python train.py --dataset="photos of plants and fungi (iNaturalist)" --image_size=32 --translate=0.12 --mlp_ratio=4 --qk_norm=true --pooling="mean" --muon_scale="match_rms_adamw" --nesterov=false --max_steps=13400 --lr_schedule="wsd"
Rows from block 8 of a small multi-label image tagger, named by matrix and row number. Rows with one number belong to one neuron. Each number is 128 + 24 x the weight over its row's rms, rounded and kept within 0 to 255. All counts start at 0. Numbers have three digits each. After the name is the row's rms in percent of the matrix's.
After each neuron's rows are labels from the 100 images, of 14976, where the neuron reaches its highest value: "responds to" is what is common among them. Only what is clearly more common there than usual is listed. The data: photos of plants and fungi (iNaturalist).
# fc1: MLP up (model.blocks.8.mlp.fc1.weight, 768x192), inputs 0-63
# fc2: MLP down (model.blocks.8.mlp.fc2.weight, 192x768, transposed), outputs 0-63

fc1.238 075:118173099182142085082078159111133102082105088038178104127122171128128180123127128104135123115130120101154136115137115137166119104115123129152147128137116127166144130140134132101111127127119162
fc2.238 085:126077129132086129113122147130142177120137122128135133127139128086129158105139097199134135125108136117134129113098178147081114111120109140095142155128125126153053157155184140102122151151121151
responds to: order Asterales; family: Asteraceae

fc1.113 072:192123123084125106124133121116158132156124097105131165113122123124084104120085107136105128151124155129136126105143137128153145133123153201123134129097144137123122148141162122094184128129114106
fc2.113 078:116104120146136147120139137108124097151119126125141151126139176137109118106135102133130129104130146125152099113111157134108134123123115123147195117172139133082099110190101140167125133138170114
responds to: family: Asteraceae; order: Asterales; order Ranunculales

fc1.391 128:118111167132111128158092139127115149088130138091091120130162109138180193128113112085132114128153122148150139147109109110128108140118136137121146106127146149130120134085137142128124098117123099
fc2.391 153:121133128159128110103140081151131130140089130132139115130162126122056133105136108147128133187127103141203135081120102132099137135079115112140109147129057133124144135133132121103134153122143099
responds to: class Liliopsida

fc1.499 031:098126104126168112128128131175196118126131094109143122123145126132128128131127127142100110127128255128128085103128179128126129125128168134121145131122157119129105128131128128128142123108132129
fc2.499 041:183124167127119104128128158086127114178199139128084112131128128128128137127086127132132127064128131134134116134155143155121133124127086125142129108134102087116121109110127132107157096099116108
responds to: kingdom Fungi; phylum Basidiomycota; class Agaricomycetes; order: Polyporales

fc1.140 097:113112150142111125109106122102139114106133123143152207151144158072122124110160140109176122186139139110113125131113109138136137151144132140092107150128112119101121147137156100101145119132109142
fc2.140 100:144117147126156137094126120155108095073146116105130150148129136134123126131138122170128134120056158119121146126126178171124126122087108126169147157149126169128037126161135115169139149141101128
responds to: family: Asteraceae; order: Asterales; order Ranunculales

fc1.102 071:080134142128134176123122109128122111135103105124118112160126155122137165149135130144132155104143148098068160160151130109102135119145120098090129133166158154136111103132089121164118124128107158
fc2.102 072:124113097122170184091096161140110115092133134157154122106131128133126149162116136086138097125099144098126122144127122149117127139128133185114118074171172134150174148113133159131141126173131117
responds to: class Liliopsida

fc1.298 101:111133102142156095096171182157127132121136136101142074139114123140145140130119108099134123126123113160147117172085148157170138153171131122111127133176138108125132121078123131155071152165131165
fc2.298 106:133119155129127096143134112120091117128132091118099121149131117136115126148135104142141128139074097136140104151121099125100181150147107106154086113099075104118142131114140118155168138129149156
responds to: order Caryophyllales; family: Cactaceae; text has "cylindropuntia"; text has "yucca"

fc1.364 060:091131120120131130125135137105098124126130142126120127129113127103110110154128131117109148129112118107141103163156128042175124144109061121083126141109095137117103105140131122115133110118123114
fc2.364 061:166167134142109147143095119080102126151142128119113145133132066064118151121127197132123150129144136138177120128125174102128178087092114182098133128164126081120108136127127144129122166144113109
responds to: class Liliopsida

fc1.13 091:130114138083129127169138093167128131118150096126134097120150107137058106124147162155132102139126142119137099137138127123121167089120147157143184137101114119168198124149116120130124066131110204
fc2.13 084:165123115127150062084116121129138164124084129111134140128138135127121139143142137128147117120152140145134134142155144119125111103128134051104080132104160091150100175128139116126152125116133111
responds to: class Liliopsida

fc1.754 116:183130189134137171094130110090140157149095100133106125128127135131098150156132194123134115147094117140163073153099131144130131166147150152142096148153123131134117107148131126139155078139172130
fc2.754 128:130115151096161173136130169110168108071130153172185119170116108129136111122133164168158120096155128098131154174129140114145134118114147181115121124132126128115127111152093112127119108126102104
responds to: order Pinales; class Pinopsida

fc1.431 094:098143165132104126112146121126140128133118120161140130128119166086096132146117208156129146115143124120089141157081220136152116139132123117134168129166141109180125142099128134065161132132124152
fc2.431 099:131104134118147118127132167136142105102145125132135113087119146125100129133135121117127151067138095116137128141116135147156153098117096117148139140118130170133093159156165192130142132119129130
responds to: kingdom Fungi

fc1.473 156:141147121131130120131141097107130122114121142108124128135136134150160108127117137131129148085112115146154092118142138079083090121138150086140111128129178128142104132125103111164118131105105154
fc2.473 149:102113149101157083115135119114123140105082120134122080135110075167126112168126137102122176148126126135183121124106111121166135124156133122140113131126123119114123141125130121146123127119150131
responds to: order Asparagales; family: Asparagaceae; text has "yucca"

fc1.199 148:096138167129131143122154131169121135107122138099120123185131120130132118170126126140135138118121131128129140168152131118163124145131093126125103127132133151102134129126120157133151131111122161
fc2.199 154:112137114190142136133157181136111137131109134106103111098136125151152114112166100118106128168142119127132136159140094125117084117101122149081145138123150133147148136155156122180104110145174107
responds to: class Liliopsida

fc1.60 142:142089091108153133123177131161153118156113155102135127142141109116111129110105111107137098176137132114157130154118135119153147133131140131072117102179147127124101150139159132159129096085125211
fc2.60 139:118108116142106120156130126140112146128140159143150149139136125119130090140141144125166140119112119127107120144125163129148076118136123107163109107094118116121151097127142145156130146174140180
responds to: order Caryophyllales

fc1.387 093:157139164132133123136147119136097080121186157135103142175123182116128146124161155122127085133133083131139120133112106111122105136125120110093113122112136110129105147139110103132184125102152125
fc2.387 095:111178091109117117147130133129148109123143135138132154149099187119130110151146132100171141159126106071127116115115125160105131129084132123138129124134123139128081105186126124117139130125142120
responds to: order Caryophyllales; family: Cactaceae; text has "cactus"

fc1.22 124:127134143139122118128141141121148133153117104128111160167137136120084115084156088132090138149124127140126148120131136119113098179188145145121130153096153150150112137097108083115110105097123127
fc2.22 125:121125124164122129096133096154086131152107109119121160127160129102127095141119127107127154141126092146134120117162144131107201128111130078157138146084154152162154127166120114164142126108170119
responds to: order Pinales; class Pinopsida

fc1.94 114:151165103107118094135083130114136099076132135099163144069130120097102096078129160126103126151141117111125121117119151129156089141124141126137131136143145132117129130143148144109106133106099149
fc2.94 125:172137113127104097169151133118146169110200125129173153141142136163151183093162102172134120138145115125121143121144166126076125127158098154107125120085122070111104129130148120148066068116112152
responds to: order Asterales; family: Asteraceae

fc1.262 091:119116123127124112127151118132149103148179148110095168166118152116144141109149123136124104121141107163110121131144127124074085137050149132060117068118168113114150127124099126164129152117126155
fc2.262 086:101150128139100112108113120120129128119144153138137169136097191102122117156129152125121122126122091097160121119130126125127181123099172081140150143118116121120114124130151119134141127142125099
responds to: order Caryophyllales; family: Cactaceae; text has "cactus"

fc1.474 088:130143138122131118148124151148136132128088123095130167122131206124131132158116124130126132119160086147157144117132147121089162124087107146082129107141114149149105172174127102095084102130157126
fc2.474 096:132139110142105125128127116110132180129128117138158119128120145139141141115145126141108097111145149141092165139110129153123117119168126121129126139108103130119135153160117111126089167156092122
responds to: order Pinales; class Pinopsida

fc1.78 074:135126123153132096110136127151132119129129098096129111159089121132085169150116080125146127130111115129140132089174146122112129138135139142127126131114132052153084133126135089169107122148133128
fc2.78 070:144117138120069129126104103157095162135136081094102128098129087141118099161113126172135097131122111129110089148097138117120126090107146099111099122137145102113128132135103111139153121137182100
responds to: order Caryophyllales; family: Cactaceae

fc1.158 135:129140123140093102107185125149088116148125139169131164131162154166123115116142124114156097137120133123196150118112146127113102095112127144132113160083142161124122163122116072117178126117136123
fc2.158 124:118118131106149152124123112132100150119197132121104140135089160122075139116131125155134159108119185113116135168164119133137138114123114115136136127145087103085126122113126130104156112096103114
responds to: order Asterales; family: Asteraceae

fc1.551 105:096110130120128084144129126135120099114117131100144140124114123139076108112189127119124086066116129135129103187187164081101188134120114136127151098122121114151101135125158159148112117112155132
fc2.551 103:134144130151146127130126118134104101187163111127151107096128141128142111146099127079124106143115127134127173137147133078139096159121128112138146087134132124102097127128153110076161128169133099
responds to: order Caryophyllales; family: Cactaceae; text has "cactus"

fc1.254 159:108160146132122100129145117146152142086114149158154159130123161126125107130095113083113161126136127100136121160127133133147092120117123111123118142135111127132110122098148132103138153138091130
fc2.254 165:117130140128153121165150107140126104109136090172100144106080141118143100130098108113154130140148125164145116166099179110143101125134131115106149095127122106095126123117130140109081174131133148
responds to: text has "common"

fc1.617 133:116111109086124105103118142121142095128139120134150138125136167139111160188148131153121142133120090114164113123119125110099156125158161100134129155117139153112120136138173120196089111189121133
fc2.617 153:073153117133089141127135092110113177179121105167110156116150079122120136128135127121149131102143104155100148132117147150091103113071165155065136159150140115110152109104107121145141137159116103
responds to: order Pinales; class Pinopsida

fc1.204 068:158128138147120105136115103153114177133098133163107146126148152114098119114134165118118122133112116128105122124056127160132082124145132071154112183126106143118172156143124132202130119102140166
fc2.204 072:207122124128123106196120125170136115113124110095119079138126130117121142143139109126079111113139144128150119126156128177162104089084113124131100128136139132118146128074160088129125115126129133
responds to: order Asterales; family: Asteraceae; text has "common"

fc1.692 133:077145154156136124126136149139131085121119103131081125170103113123199123121131108185126086085115123109075069149125133122128112161166142135157152093120139158116220085130049093134092093152108141
fc2.692 130:132118083112154131137079129121170084123162167127102140106119144149137153142120127115157106129118139123143089056106126127169120127135135134129119123084097146128152166157093124144115141126135119
responds to: class Liliopsida

fc1.201 113:134123150141121117109064099132118123114125120120098129086142142132144121081164130102146141140122123159135128133121131116130149119127142111128125149132114105141060241130197121110113114137137091
fc2.201 111:122125168137157122121124141114087134105210128155123100106127136138149099149178132136153129109092150127117126133125146096133126137099143128141132119139076105129044162126204117128129120149114111
responds to: order Asterales; family: Asteraceae

fc1.718 152:132124161132107159129120135139131128144110111081148121128147157146116115128153079150129119119193140139155179156118127139078172092121126123152116117070123119108110075129154127104129136148136176
fc2.718 169:112110156142072127102129109151094147136160147075128103084065168128094131122128139099104172136129126167118189165121133124094150167116108153162129110142113113134124113120115111133129114098162133
responds to: order Pinales; class Pinopsida

fc1.736 102:157119123166128132136136133198127138082085118175106135063120119134134116097100135114112135142120144085098138130124117140135100132125140114161136114131136133114156167104136143147111122120123142
fc2.736 113:182140111092077059175133093165135105107152164169182112211125125110088151140104125142107114135109151122145125124143136135144138090137084119147138113118145120098132113101163079143153125124143084
responds to: text has "common"

fc1.327 086:131156129117169126116134143134115103079077127144124159135127161107100142148138157104125131147117092109132139129108129120163132123087144150160118146120153151109128116115142161078153148133108140
fc2.327 095:133127146110107115161121127129126119138181135125147099158126104141092127126164135169107172146114128111125142129131135148087130155111062110136137142151135126127177161132149120132091113150109150
responds to: order Asterales; family: Asteraceae; text has "common"

fc1.627 064:126113156130160106132107147126137150142140111134150129138173132148106160164094159145124144142121116128147126081132127096151123085121083143118131100157105121126191113108117154140149154131114140
fc2.627 070:120125143143133134156100110130131144097130161138116116112135132114115131128111102195109137123129130129119114126129115139079148157165207087128175124129118126122119169148130158125127128128129085
responds to: kingdom Fungi; phylum Basidiomycota; class Agaricomycetes; order: Polyporales

fc1.52 120:134108096104135154089129097131139131093072137111164146129137084114119116132130141109134120149100194165121092094151134109131149111104116182143149150127129074168149122202075177134090123128094107
fc2.52 135:168140149111144199088087132120109132146121127078132116128134117116139116127150157160149134136139097147096112159141152138121131132148123139135146099145105153116100104158112138096129040104103129
responds to: order Pinales; class Pinopsida

fc1.698 075:154141142130072128135142154144141122128139180134127137141123150083117146132104122132118082126147117109126109131114129107058116114122128121146094138137132091128115124148150136141117078112124134
fc2.698 076:128133118133127149152156129107240137144163151132087121120125158127121153114141129115122067108125151132116151119120138137088093143120124127133108113105133129127167129145125143146108154116145122
responds to: order Caryophyllales; family: Cactaceae; text has "cactus"

fc1.498 084:132133138114136118124107119112199135132129159114123127130127229121110174063141116102129117126114135090126085103117107117115145124123172111110124167122128104130147119150140158120147159119092139
fc2.498 078:104108138099134083077092123105124133108136137119087145157116180147136123115137076145184148131120129064106084122094194148146123178134119152192145097128102117079086167141136108135134155119098126
responds to: family: Asteraceae; order: Asterales; order Ranunculales

fc1.494 066:129130147135125119115101115058124101082125116118136122147136145142120181116099154160133119182124151109139141072119103128140127119151123140120130148128124159088121154129139127096143155121114143
fc2.494 071:125048149135145113117109117104120127108145132133129123138155137144150135145164118213134138083055130131116101114123121140112146128091126162123169126163100145116141128169152119129130136147095137
responds to: family: Asteraceae; order: Asterales; order Ranunculales

fc1.621 111:134124127173142117133137109137128146143096126130128124156103120191120105112120120071134123108112108137167118099146153127046106178123162131079128115141121128130168167116148115113118145126093102
fc2.621 100:133091124137102123111126137151119141129152097140134130117155091142105109133079117168164171156218115127124134108138110100173131135115159126129103174115145136130136091145115106133149120106123154
responds to: kingdom Fungi; class Agaricomycetes; phylum Basidiomycota