{"arch": "vit", "model": "multi-label image tagger", "dataset": "photos of plants and fungi (iNaturalist)", "train_examples": 90422, "image_size": 32, "crop_scale_min": 0.5, "horizontal_flip": true, "translate": 0.12, "norm": "layernorm", "norm_position": "sandwich", "activation": "gelu", "mlp_ratio": 4, "head_dim": 64, "fused_qkv": false, "bias": "none", "qk_norm": true, "parallel_block": false, "inner_norm": false, "patch_size": [4, 4], "conv_stem": false, "layers": 16, "width": 192, "positions": "rope", "pooling": "mean", "num_labels": 68, "init": "kaiming_normal", "optimizer": "muon", "muon_scale": "match_rms_adamw", "lr": 0.0018, "momentum": 0.98, "nesterov": false, "orthogonalizer": "newton_schulz_5", "adamw_lr_other_params": 0.0016, "grad_clip": 5.0, "l1_shrink": 0.01, "steps": 13400, "batch_size": 64, "epochs": 9.5, "lr_schedule": "wsd", "decay_fraction": 0.2, "final_lr_fraction": 0, "warmup_steps": 670, "weight_decay": 0.1, "adamw_weight_decay_other_params": 0.01}
Rows from block 2 of a small multi-label image tagger, named by matrix and row number. Rows with one number belong to one neuron. Each number is 50 + 10 x the weight over its row's rms, rounded and kept within 0 to 99. All counts start at 0. After the name is the row's rms in percent of the matrix's.
After each neuron's rows are labels from the 100 images, of 14976, where the neuron reaches its highest value: "patch colour" is the nearest of a few named colours to the mean colour under the peak. Only what is clearly more common there than usual is listed. The data: photos of plants and fungi (iNaturalist). In brackets: how many of the 100, against the usual share in percent.
# fc1: MLP up (model.blocks.2.mlp.fc1.weight, 768x192), inputs 0-63
# fc2: MLP down (model.blocks.2.mlp.fc2.weight, 192x768, transposed), outputs 0-63

fc1.4 024:48 50 52 49 65 81 50 54 50 85 50 28 44 50 49 45 50 51 50 52 51 79 50 56 50 49 49 50 48 50 50 01 51 36 42 50 64 50 51 49 50 50 50 50 50 53 36 50 52 50 74 59 42 15 50 47 25 54 78 31 50 57 50 43
fc2.4 027:50 50 49 50 46 00 59 57 58 50 40 50 62 50 49 51 44 66 55 17 49 50 50 40 50 50 55 51 47 45 45 50 31 48 44 60 50 50 50 46 49 51 65 54 50 52 50 50 50 50 25 54 50 49 50 48 57 61 50 49 58 50 44 51
patch colour: brown (65 vs 35.6)

fc1.409 049:44 47 58 47 49 49 37 41 59 39 45 62 57 51 33 26 52 39 37 74 72 57 49 50 53 55 16 53 56 48 44 61 43 46 61 56 50 49 54 48 52 50 50 51 49 59 35 57 69 54 50 49 50 60 51 51 40 37 51 65 53 86 54 50
fc2.409 054:74 59 47 56 48 55 49 50 71 44 75 41 58 74 47 48 42 38 78 51 37 60 53 39 53 48 51 49 50 55 35 47 48 61 54 50 47 49 39 37 58 53 46 51 57 54 47 40 52 50 50 45 32 46 52 50 53 50 49 45 57 59 61 48
patch colour: pink (93 vs 3.8)

fc1.703 179:30 77 34 68 42 59 69 51 52 52 50 30 36 60 47 46 34 50 47 56 75 39 53 46 53 42 46 31 45 37 33 50 60 53 50 53 59 43 38 56 54 49 55 53 64 63 62 51 37 59 40 54 49 50 45 39 52 61 45 68 56 55 29 45
fc2.703 202:53 37 36 53 70 36 61 61 80 52 47 62 41 43 48 38 50 52 51 48 35 63 43 43 62 52 53 48 65 56 54 48 39 53 12 27 55 48 40 28 59 53 53 58 49 58 53 43 49 42 58 56 43 25 41 50 51 40 56 44 58 49 40 41
patch colour: brown (69 vs 35.6)

fc1.441 201:52 58 65 56 56 42 50 47 58 46 51 72 47 46 38 48 45 51 51 50 48 73 42 28 33 38 47 59 52 39 66 52 53 54 47 47 50 47 44 57 45 49 50 53 68 51 62 35 59 62 61 54 56 56 48 44 46 43 49 42 47 54 34 41
fc2.441 251:64 40 48 57 45 50 52 56 61 39 30 71 40 52 54 63 46 52 62 39 51 43 58 24 36 45 47 44 51 56 43 50 36 29 53 57 68 62 65 50 48 56 52 44 56 53 55 50 72 66 57 51 59 58 34 66 51 45 61 37 72 39 43 65
patch colour: grey (77 vs 48.5)

fc1.250 116:56 48 51 50 59 47 45 52 45 43 63 38 73 54 47 47 46 46 12 50 45 45 52 50 59 49 53 45 51 64 52 48 30 51 47 56 45 50 60 43 45 47 45 63 48 62 56 53 57 64 50 36 35 58 52 46 61 56 58 62 47 51 51 54
fc2.250 114:52 49 37 55 46 47 54 52 46 41 52 47 50 61 34 64 52 40 33 64 48 52 52 62 58 62 49 61 45 51 62 43 50 58 28 50 42 44 46 63 56 65 52 42 41 47 48 57 57 58 29 49 50 43 56 48 56 45 45 32 45 59 62 37
patch colour: pink (29 vs 3.8)

fc1.65 139:46 35 16 73 58 61 49 45 37 63 22 32 55 50 36 52 50 55 50 57 68 46 56 57 53 49 50 52 52 64 36 48 53 54 49 38 51 45 64 45 59 48 45 63 48 46 59 45 40 47 50 58 60 47 51 47 56 54 41 50 64 37 37 71
fc2.65 151:57 64 58 56 55 53 54 46 58 40 51 37 27 57 53 58 58 58 46 26 46 40 46 38 49 42 47 60 65 40 39 54 64 33 43 56 50 55 63 49 42 47 31 44 51 51 31 53 61 47 49 74 43 41 43 36 59 54 59 47 41 38 50 59
patch colour: cyan (47 vs 0.4)

fc1.561 106:52 40 50 41 57 58 41 64 41 60 50 50 46 46 51 47 47 42 46 64 58 57 30 52 49 47 36 49 42 46 48 55 32 38 44 51 42 49 67 47 50 61 74 34 50 52 55 59 51 43 50 47 38 50 55 64 37 53 61 34 35 59 56 33
fc2.561 109:38 56 58 44 54 54 71 46 70 51 59 43 47 55 31 72 59 43 70 37 50 54 52 54 47 33 61 48 58 50 35 37 62 48 22 47 50 52 57 37 40 64 33 37 53 33 27 42 51 57 66 53 73 45 50 47 54 45 61 54 50 37 36 52
patch colour: brown (62 vs 35.6)

fc1.280 019:30 49 50 50 50 40 64 51 52 49 36 72 71 51 50 35 40 68 46 54 50 47 41 46 80 50 21 50 50 48 50 50 50 50 39 33 50 50 44 50 50 52 68 50 49 50 50 46 49 55 59 49 50 79 50 50 50 14 50 48 52 50 17 49
fc2.280 016:68 51 50 57 51 54 00 31 40 50 52 50 50 49 50 68 50 38 50 50 32 31 50 48 46 41 50 50 50 79 50 49 50 50 50 51 50 42 55 50 46 36 15 38 52 35 50 50 50 50 50 65 53 17 27 50 26 60 50 50 50 53 61 50
patch colour: pink (30 vs 3.8)

fc1.44 127:38 45 37 52 50 59 40 58 44 64 41 52 55 43 48 56 42 51 49 48 58 43 53 56 54 46 52 46 30 49 24 75 65 59 55 29 53 43 55 44 51 42 52 59 48 45 51 46 33 40 53 45 43 74 40 42 60 61 43 50 60 41 44 43
fc2.44 134:42 49 46 59 47 51 68 56 38 49 49 28 38 40 50 47 45 47 50 48 53 33 63 35 47 56 50 69 56 34 54 49 46 35 58 46 50 42 60 45 61 51 51 58 56 57 43 48 57 35 44 44 56 59 48 65 71 44 51 44 54 47 45 55
patch colour: cyan (49 vs 0.4); white (27 vs 0.9)

fc1.704 114:50 42 49 51 49 50 34 39 47 60 42 40 70 70 66 62 55 48 62 60 44 49 49 50 43 51 52 49 41 40 41 53 48 49 53 30 47 25 46 52 65 50 50 49 48 49 53 46 50 56 52 43 49 55 41 58 41 43 49 54 49 80 35 73
fc2.704 119:50 60 37 62 62 52 44 61 57 27 43 55 47 39 40 38 50 51 45 44 50 57 47 38 33 52 52 52 44 32 54 43 57 47 63 51 38 49 64 52 42 41 52 45 59 46 43 40 51 49 33 41 53 58 45 39 60 41 54 47 52 42 46 49
patch colour: grey (76 vs 48.5)

fc1.39 014:50 50 50 50 39 50 50 50 50 50 50 50 50 50 50 50 50 54 32 50 50 50 50 50 06 50 50 50 49 50 55 49 61 50 89 37 50 50 50 50 33 50 50 50 50 49 50 54 50 68 50 50 50 50 44 50 54 58 50 50 50 45 50 50
fc2.39 012:50 50 50 50 50 54 50 39 50 50 48 50 51 51 50 22 50 49 59 50 99 50 38 50 50 54 49 50 50 50 23 50 50 50 50 50 47 52 50 50 49 57 54 51 50 50 50 50 49 50 60 50 50 25 50 50 50 50 73 50 50 50 50 50
patch colour: brown (92 vs 35.6)

fc1.491 160:51 46 57 60 51 58 73 36 32 52 53 49 33 42 58 70 41 54 65 44 44 30 58 48 50 51 44 50 48 52 53 61 55 54 45 62 41 71 47 46 49 50 48 49 34 48 33 49 63 48 50 41 39 29 31 55 37 56 60 54 60 46 34 48
fc2.491 137:25 63 40 51 56 39 55 37 61 57 46 46 49 58 46 50 41 39 53 50 49 57 38 49 58 57 63 31 42 48 40 59 52 60 54 40 53 38 60 61 51 55 44 30 60 66 68 53 40 34 59 51 58 56 43 56 47 25 57 50 42 73 81 56
patch colour: brown (88 vs 35.6)

fc1.243 144:70 66 57 49 66 41 49 50 73 59 46 65 55 51 52 54 48 55 38 53 64 54 49 38 54 64 48 62 59 44 61 32 42 61 58 61 49 62 57 67 25 43 55 39 52 55 50 40 50 50 66 53 50 51 45 39 42 41 59 48 53 52 53 39
fc2.243 150:48 41 59 58 61 64 52 45 46 37 36 50 45 69 37 57 38 52 63 34 54 43 59 42 30 48 62 66 64 46 60 39 24 41 62 53 67 54 59 41 52 67 56 42 52 46 48 51 52 36 50 59 52 44 55 55 44 58 56 39 58 48 36 51
patch colour: brown (62 vs 35.6)

fc1.720 067:52 52 38 55 39 56 30 45 46 60 58 50 48 45 48 53 60 44 51 45 51 47 55 21 53 54 51 52 65 50 44 47 40 50 24 45 36 58 61 51 43 39 38 51 66 50 46 57 51 46 47 58 49 73 51 43 47 45 56 47 46 50 61 43
fc2.720 064:48 41 44 42 36 52 76 61 54 40 46 33 48 74 42 49 62 58 44 57 59 50 48 50 56 58 49 48 38 58 42 50 53 52 60 50 50 40 46 60 67 46 42 50 35 52 48 68 57 52 49 52 55 55 48 44 56 41 46 51 62 57 42 55
patch colour: cyan (54 vs 0.4)

fc1.407 147:46 61 54 55 47 29 31 50 40 48 49 63 60 48 37 53 68 41 35 41 40 48 54 46 57 56 61 52 50 38 51 47 37 63 59 44 50 63 52 46 71 58 57 53 38 62 47 53 37 36 50 44 47 51 44 49 50 25 59 62 48 42 54 45
fc2.407 140:60 41 40 68 51 56 53 51 47 48 23 19 52 30 53 57 23 47 39 55 69 35 66 56 49 67 53 56 53 60 58 41 48 54 35 31 52 49 61 48 63 43 47 43 44 64 59 49 60 32 48 51 50 40 29 66 54 43 39 39 41 65 50 41
patch colour: grey (77 vs 48.5)

fc1.101 100:57 57 47 53 45 37 50 55 55 60 46 50 57 29 49 66 56 51 41 25 61 54 52 49 35 51 47 53 53 48 67 54 50 76 48 47 57 67 62 49 61 27 48 41 40 47 57 49 53 56 55 51 58 56 31 48 43 34 54 81 58 46 64 70
fc2.101 098:61 51 50 58 35 64 66 50 67 63 64 33 42 37 51 48 43 30 55 55 60 31 61 46 53 52 46 39 50 49 58 49 54 52 40 29 50 46 50 47 48 72 53 43 66 50 50 49 44 46 51 52 65 51 72 67 49 50 41 28 47 51 47 62
patch colour: grey (98 vs 48.5)

fc1.208 122:56 52 48 58 53 61 64 49 54 49 43 91 60 54 62 48 48 30 50 73 37 48 72 23 55 49 66 57 65 43 45 54 39 56 40 45 50 53 51 37 44 69 52 47 51 47 56 48 45 64 62 58 61 61 47 47 44 54 60 29 44 47 52 48
fc2.208 148:48 34 48 58 56 59 47 37 38 68 53 43 50 54 50 54 40 57 53 59 56 69 60 69 42 47 51 65 28 46 45 55 42 28 40 49 61 46 52 54 37 36 46 44 50 54 42 63 60 57 52 50 43 52 54 39 49 49 57 56 51 46 39 49
patch colour: grey (87 vs 48.5)

fc1.579 139:80 49 66 39 65 60 38 54 68 48 55 49 48 45 57 57 50 51 54 35 59 53 48 47 46 49 40 45 57 52 47 64 42 43 37 39 43 34 64 49 54 35 35 52 58 35 47 68 41 49 55 60 45 55 34 29 50 54 55 49 37 48 50 56
fc2.579 153:39 40 50 61 42 38 70 52 49 50 57 58 46 52 38 47 58 44 36 58 43 45 59 40 45 65 44 55 59 53 37 69 58 48 61 42 53 30 73 36 43 50 41 48 37 57 32 44 51 36 57 49 53 40 53 65 51 53 47 57 54 52 51 49
patch colour: grey (82 vs 48.5)

fc1.17 154:31 44 46 44 44 59 46 46 40 51 51 54 61 38 67 53 41 29 55 46 52 48 67 53 62 46 50 41 50 73 51 38 43 54 30 52 54 42 66 53 54 72 57 54 51 42 63 70 45 44 49 52 46 41 50 56 48 47 51 62 51 58 63 48
fc2.17 159:61 65 58 66 53 34 76 47 39 35 33 49 49 59 51 57 54 54 50 45 56 47 49 53 54 59 61 54 39 52 43 62 55 44 75 44 54 43 48 26 37 36 53 52 36 58 29 43 51 48 49 51 45 52 61 64 50 51 63 56 56 37 44 62
patch colour: cyan (26 vs 0.4)

fc1.724 095:58 65 55 46 57 57 55 54 59 56 52 45 69 70 51 60 45 49 42 43 41 45 44 43 50 41 55 59 57 42 29 49 46 48 39 42 52 48 48 60 52 48 47 67 43 47 52 61 40 56 58 47 51 62 48 38 57 74 48 50 62 51 61 60
fc2.724 096:46 35 52 50 40 53 53 33 43 52 42 45 61 47 44 47 28 49 40 60 49 51 51 41 60 47 54 72 54 51 58 57 55 50 54 51 43 46 79 44 56 62 41 29 40 54 43 47 54 48 41 43 58 61 47 38 52 40 41 40 56 37 50 53
patch colour: pink (39 vs 3.8); white (30 vs 0.9)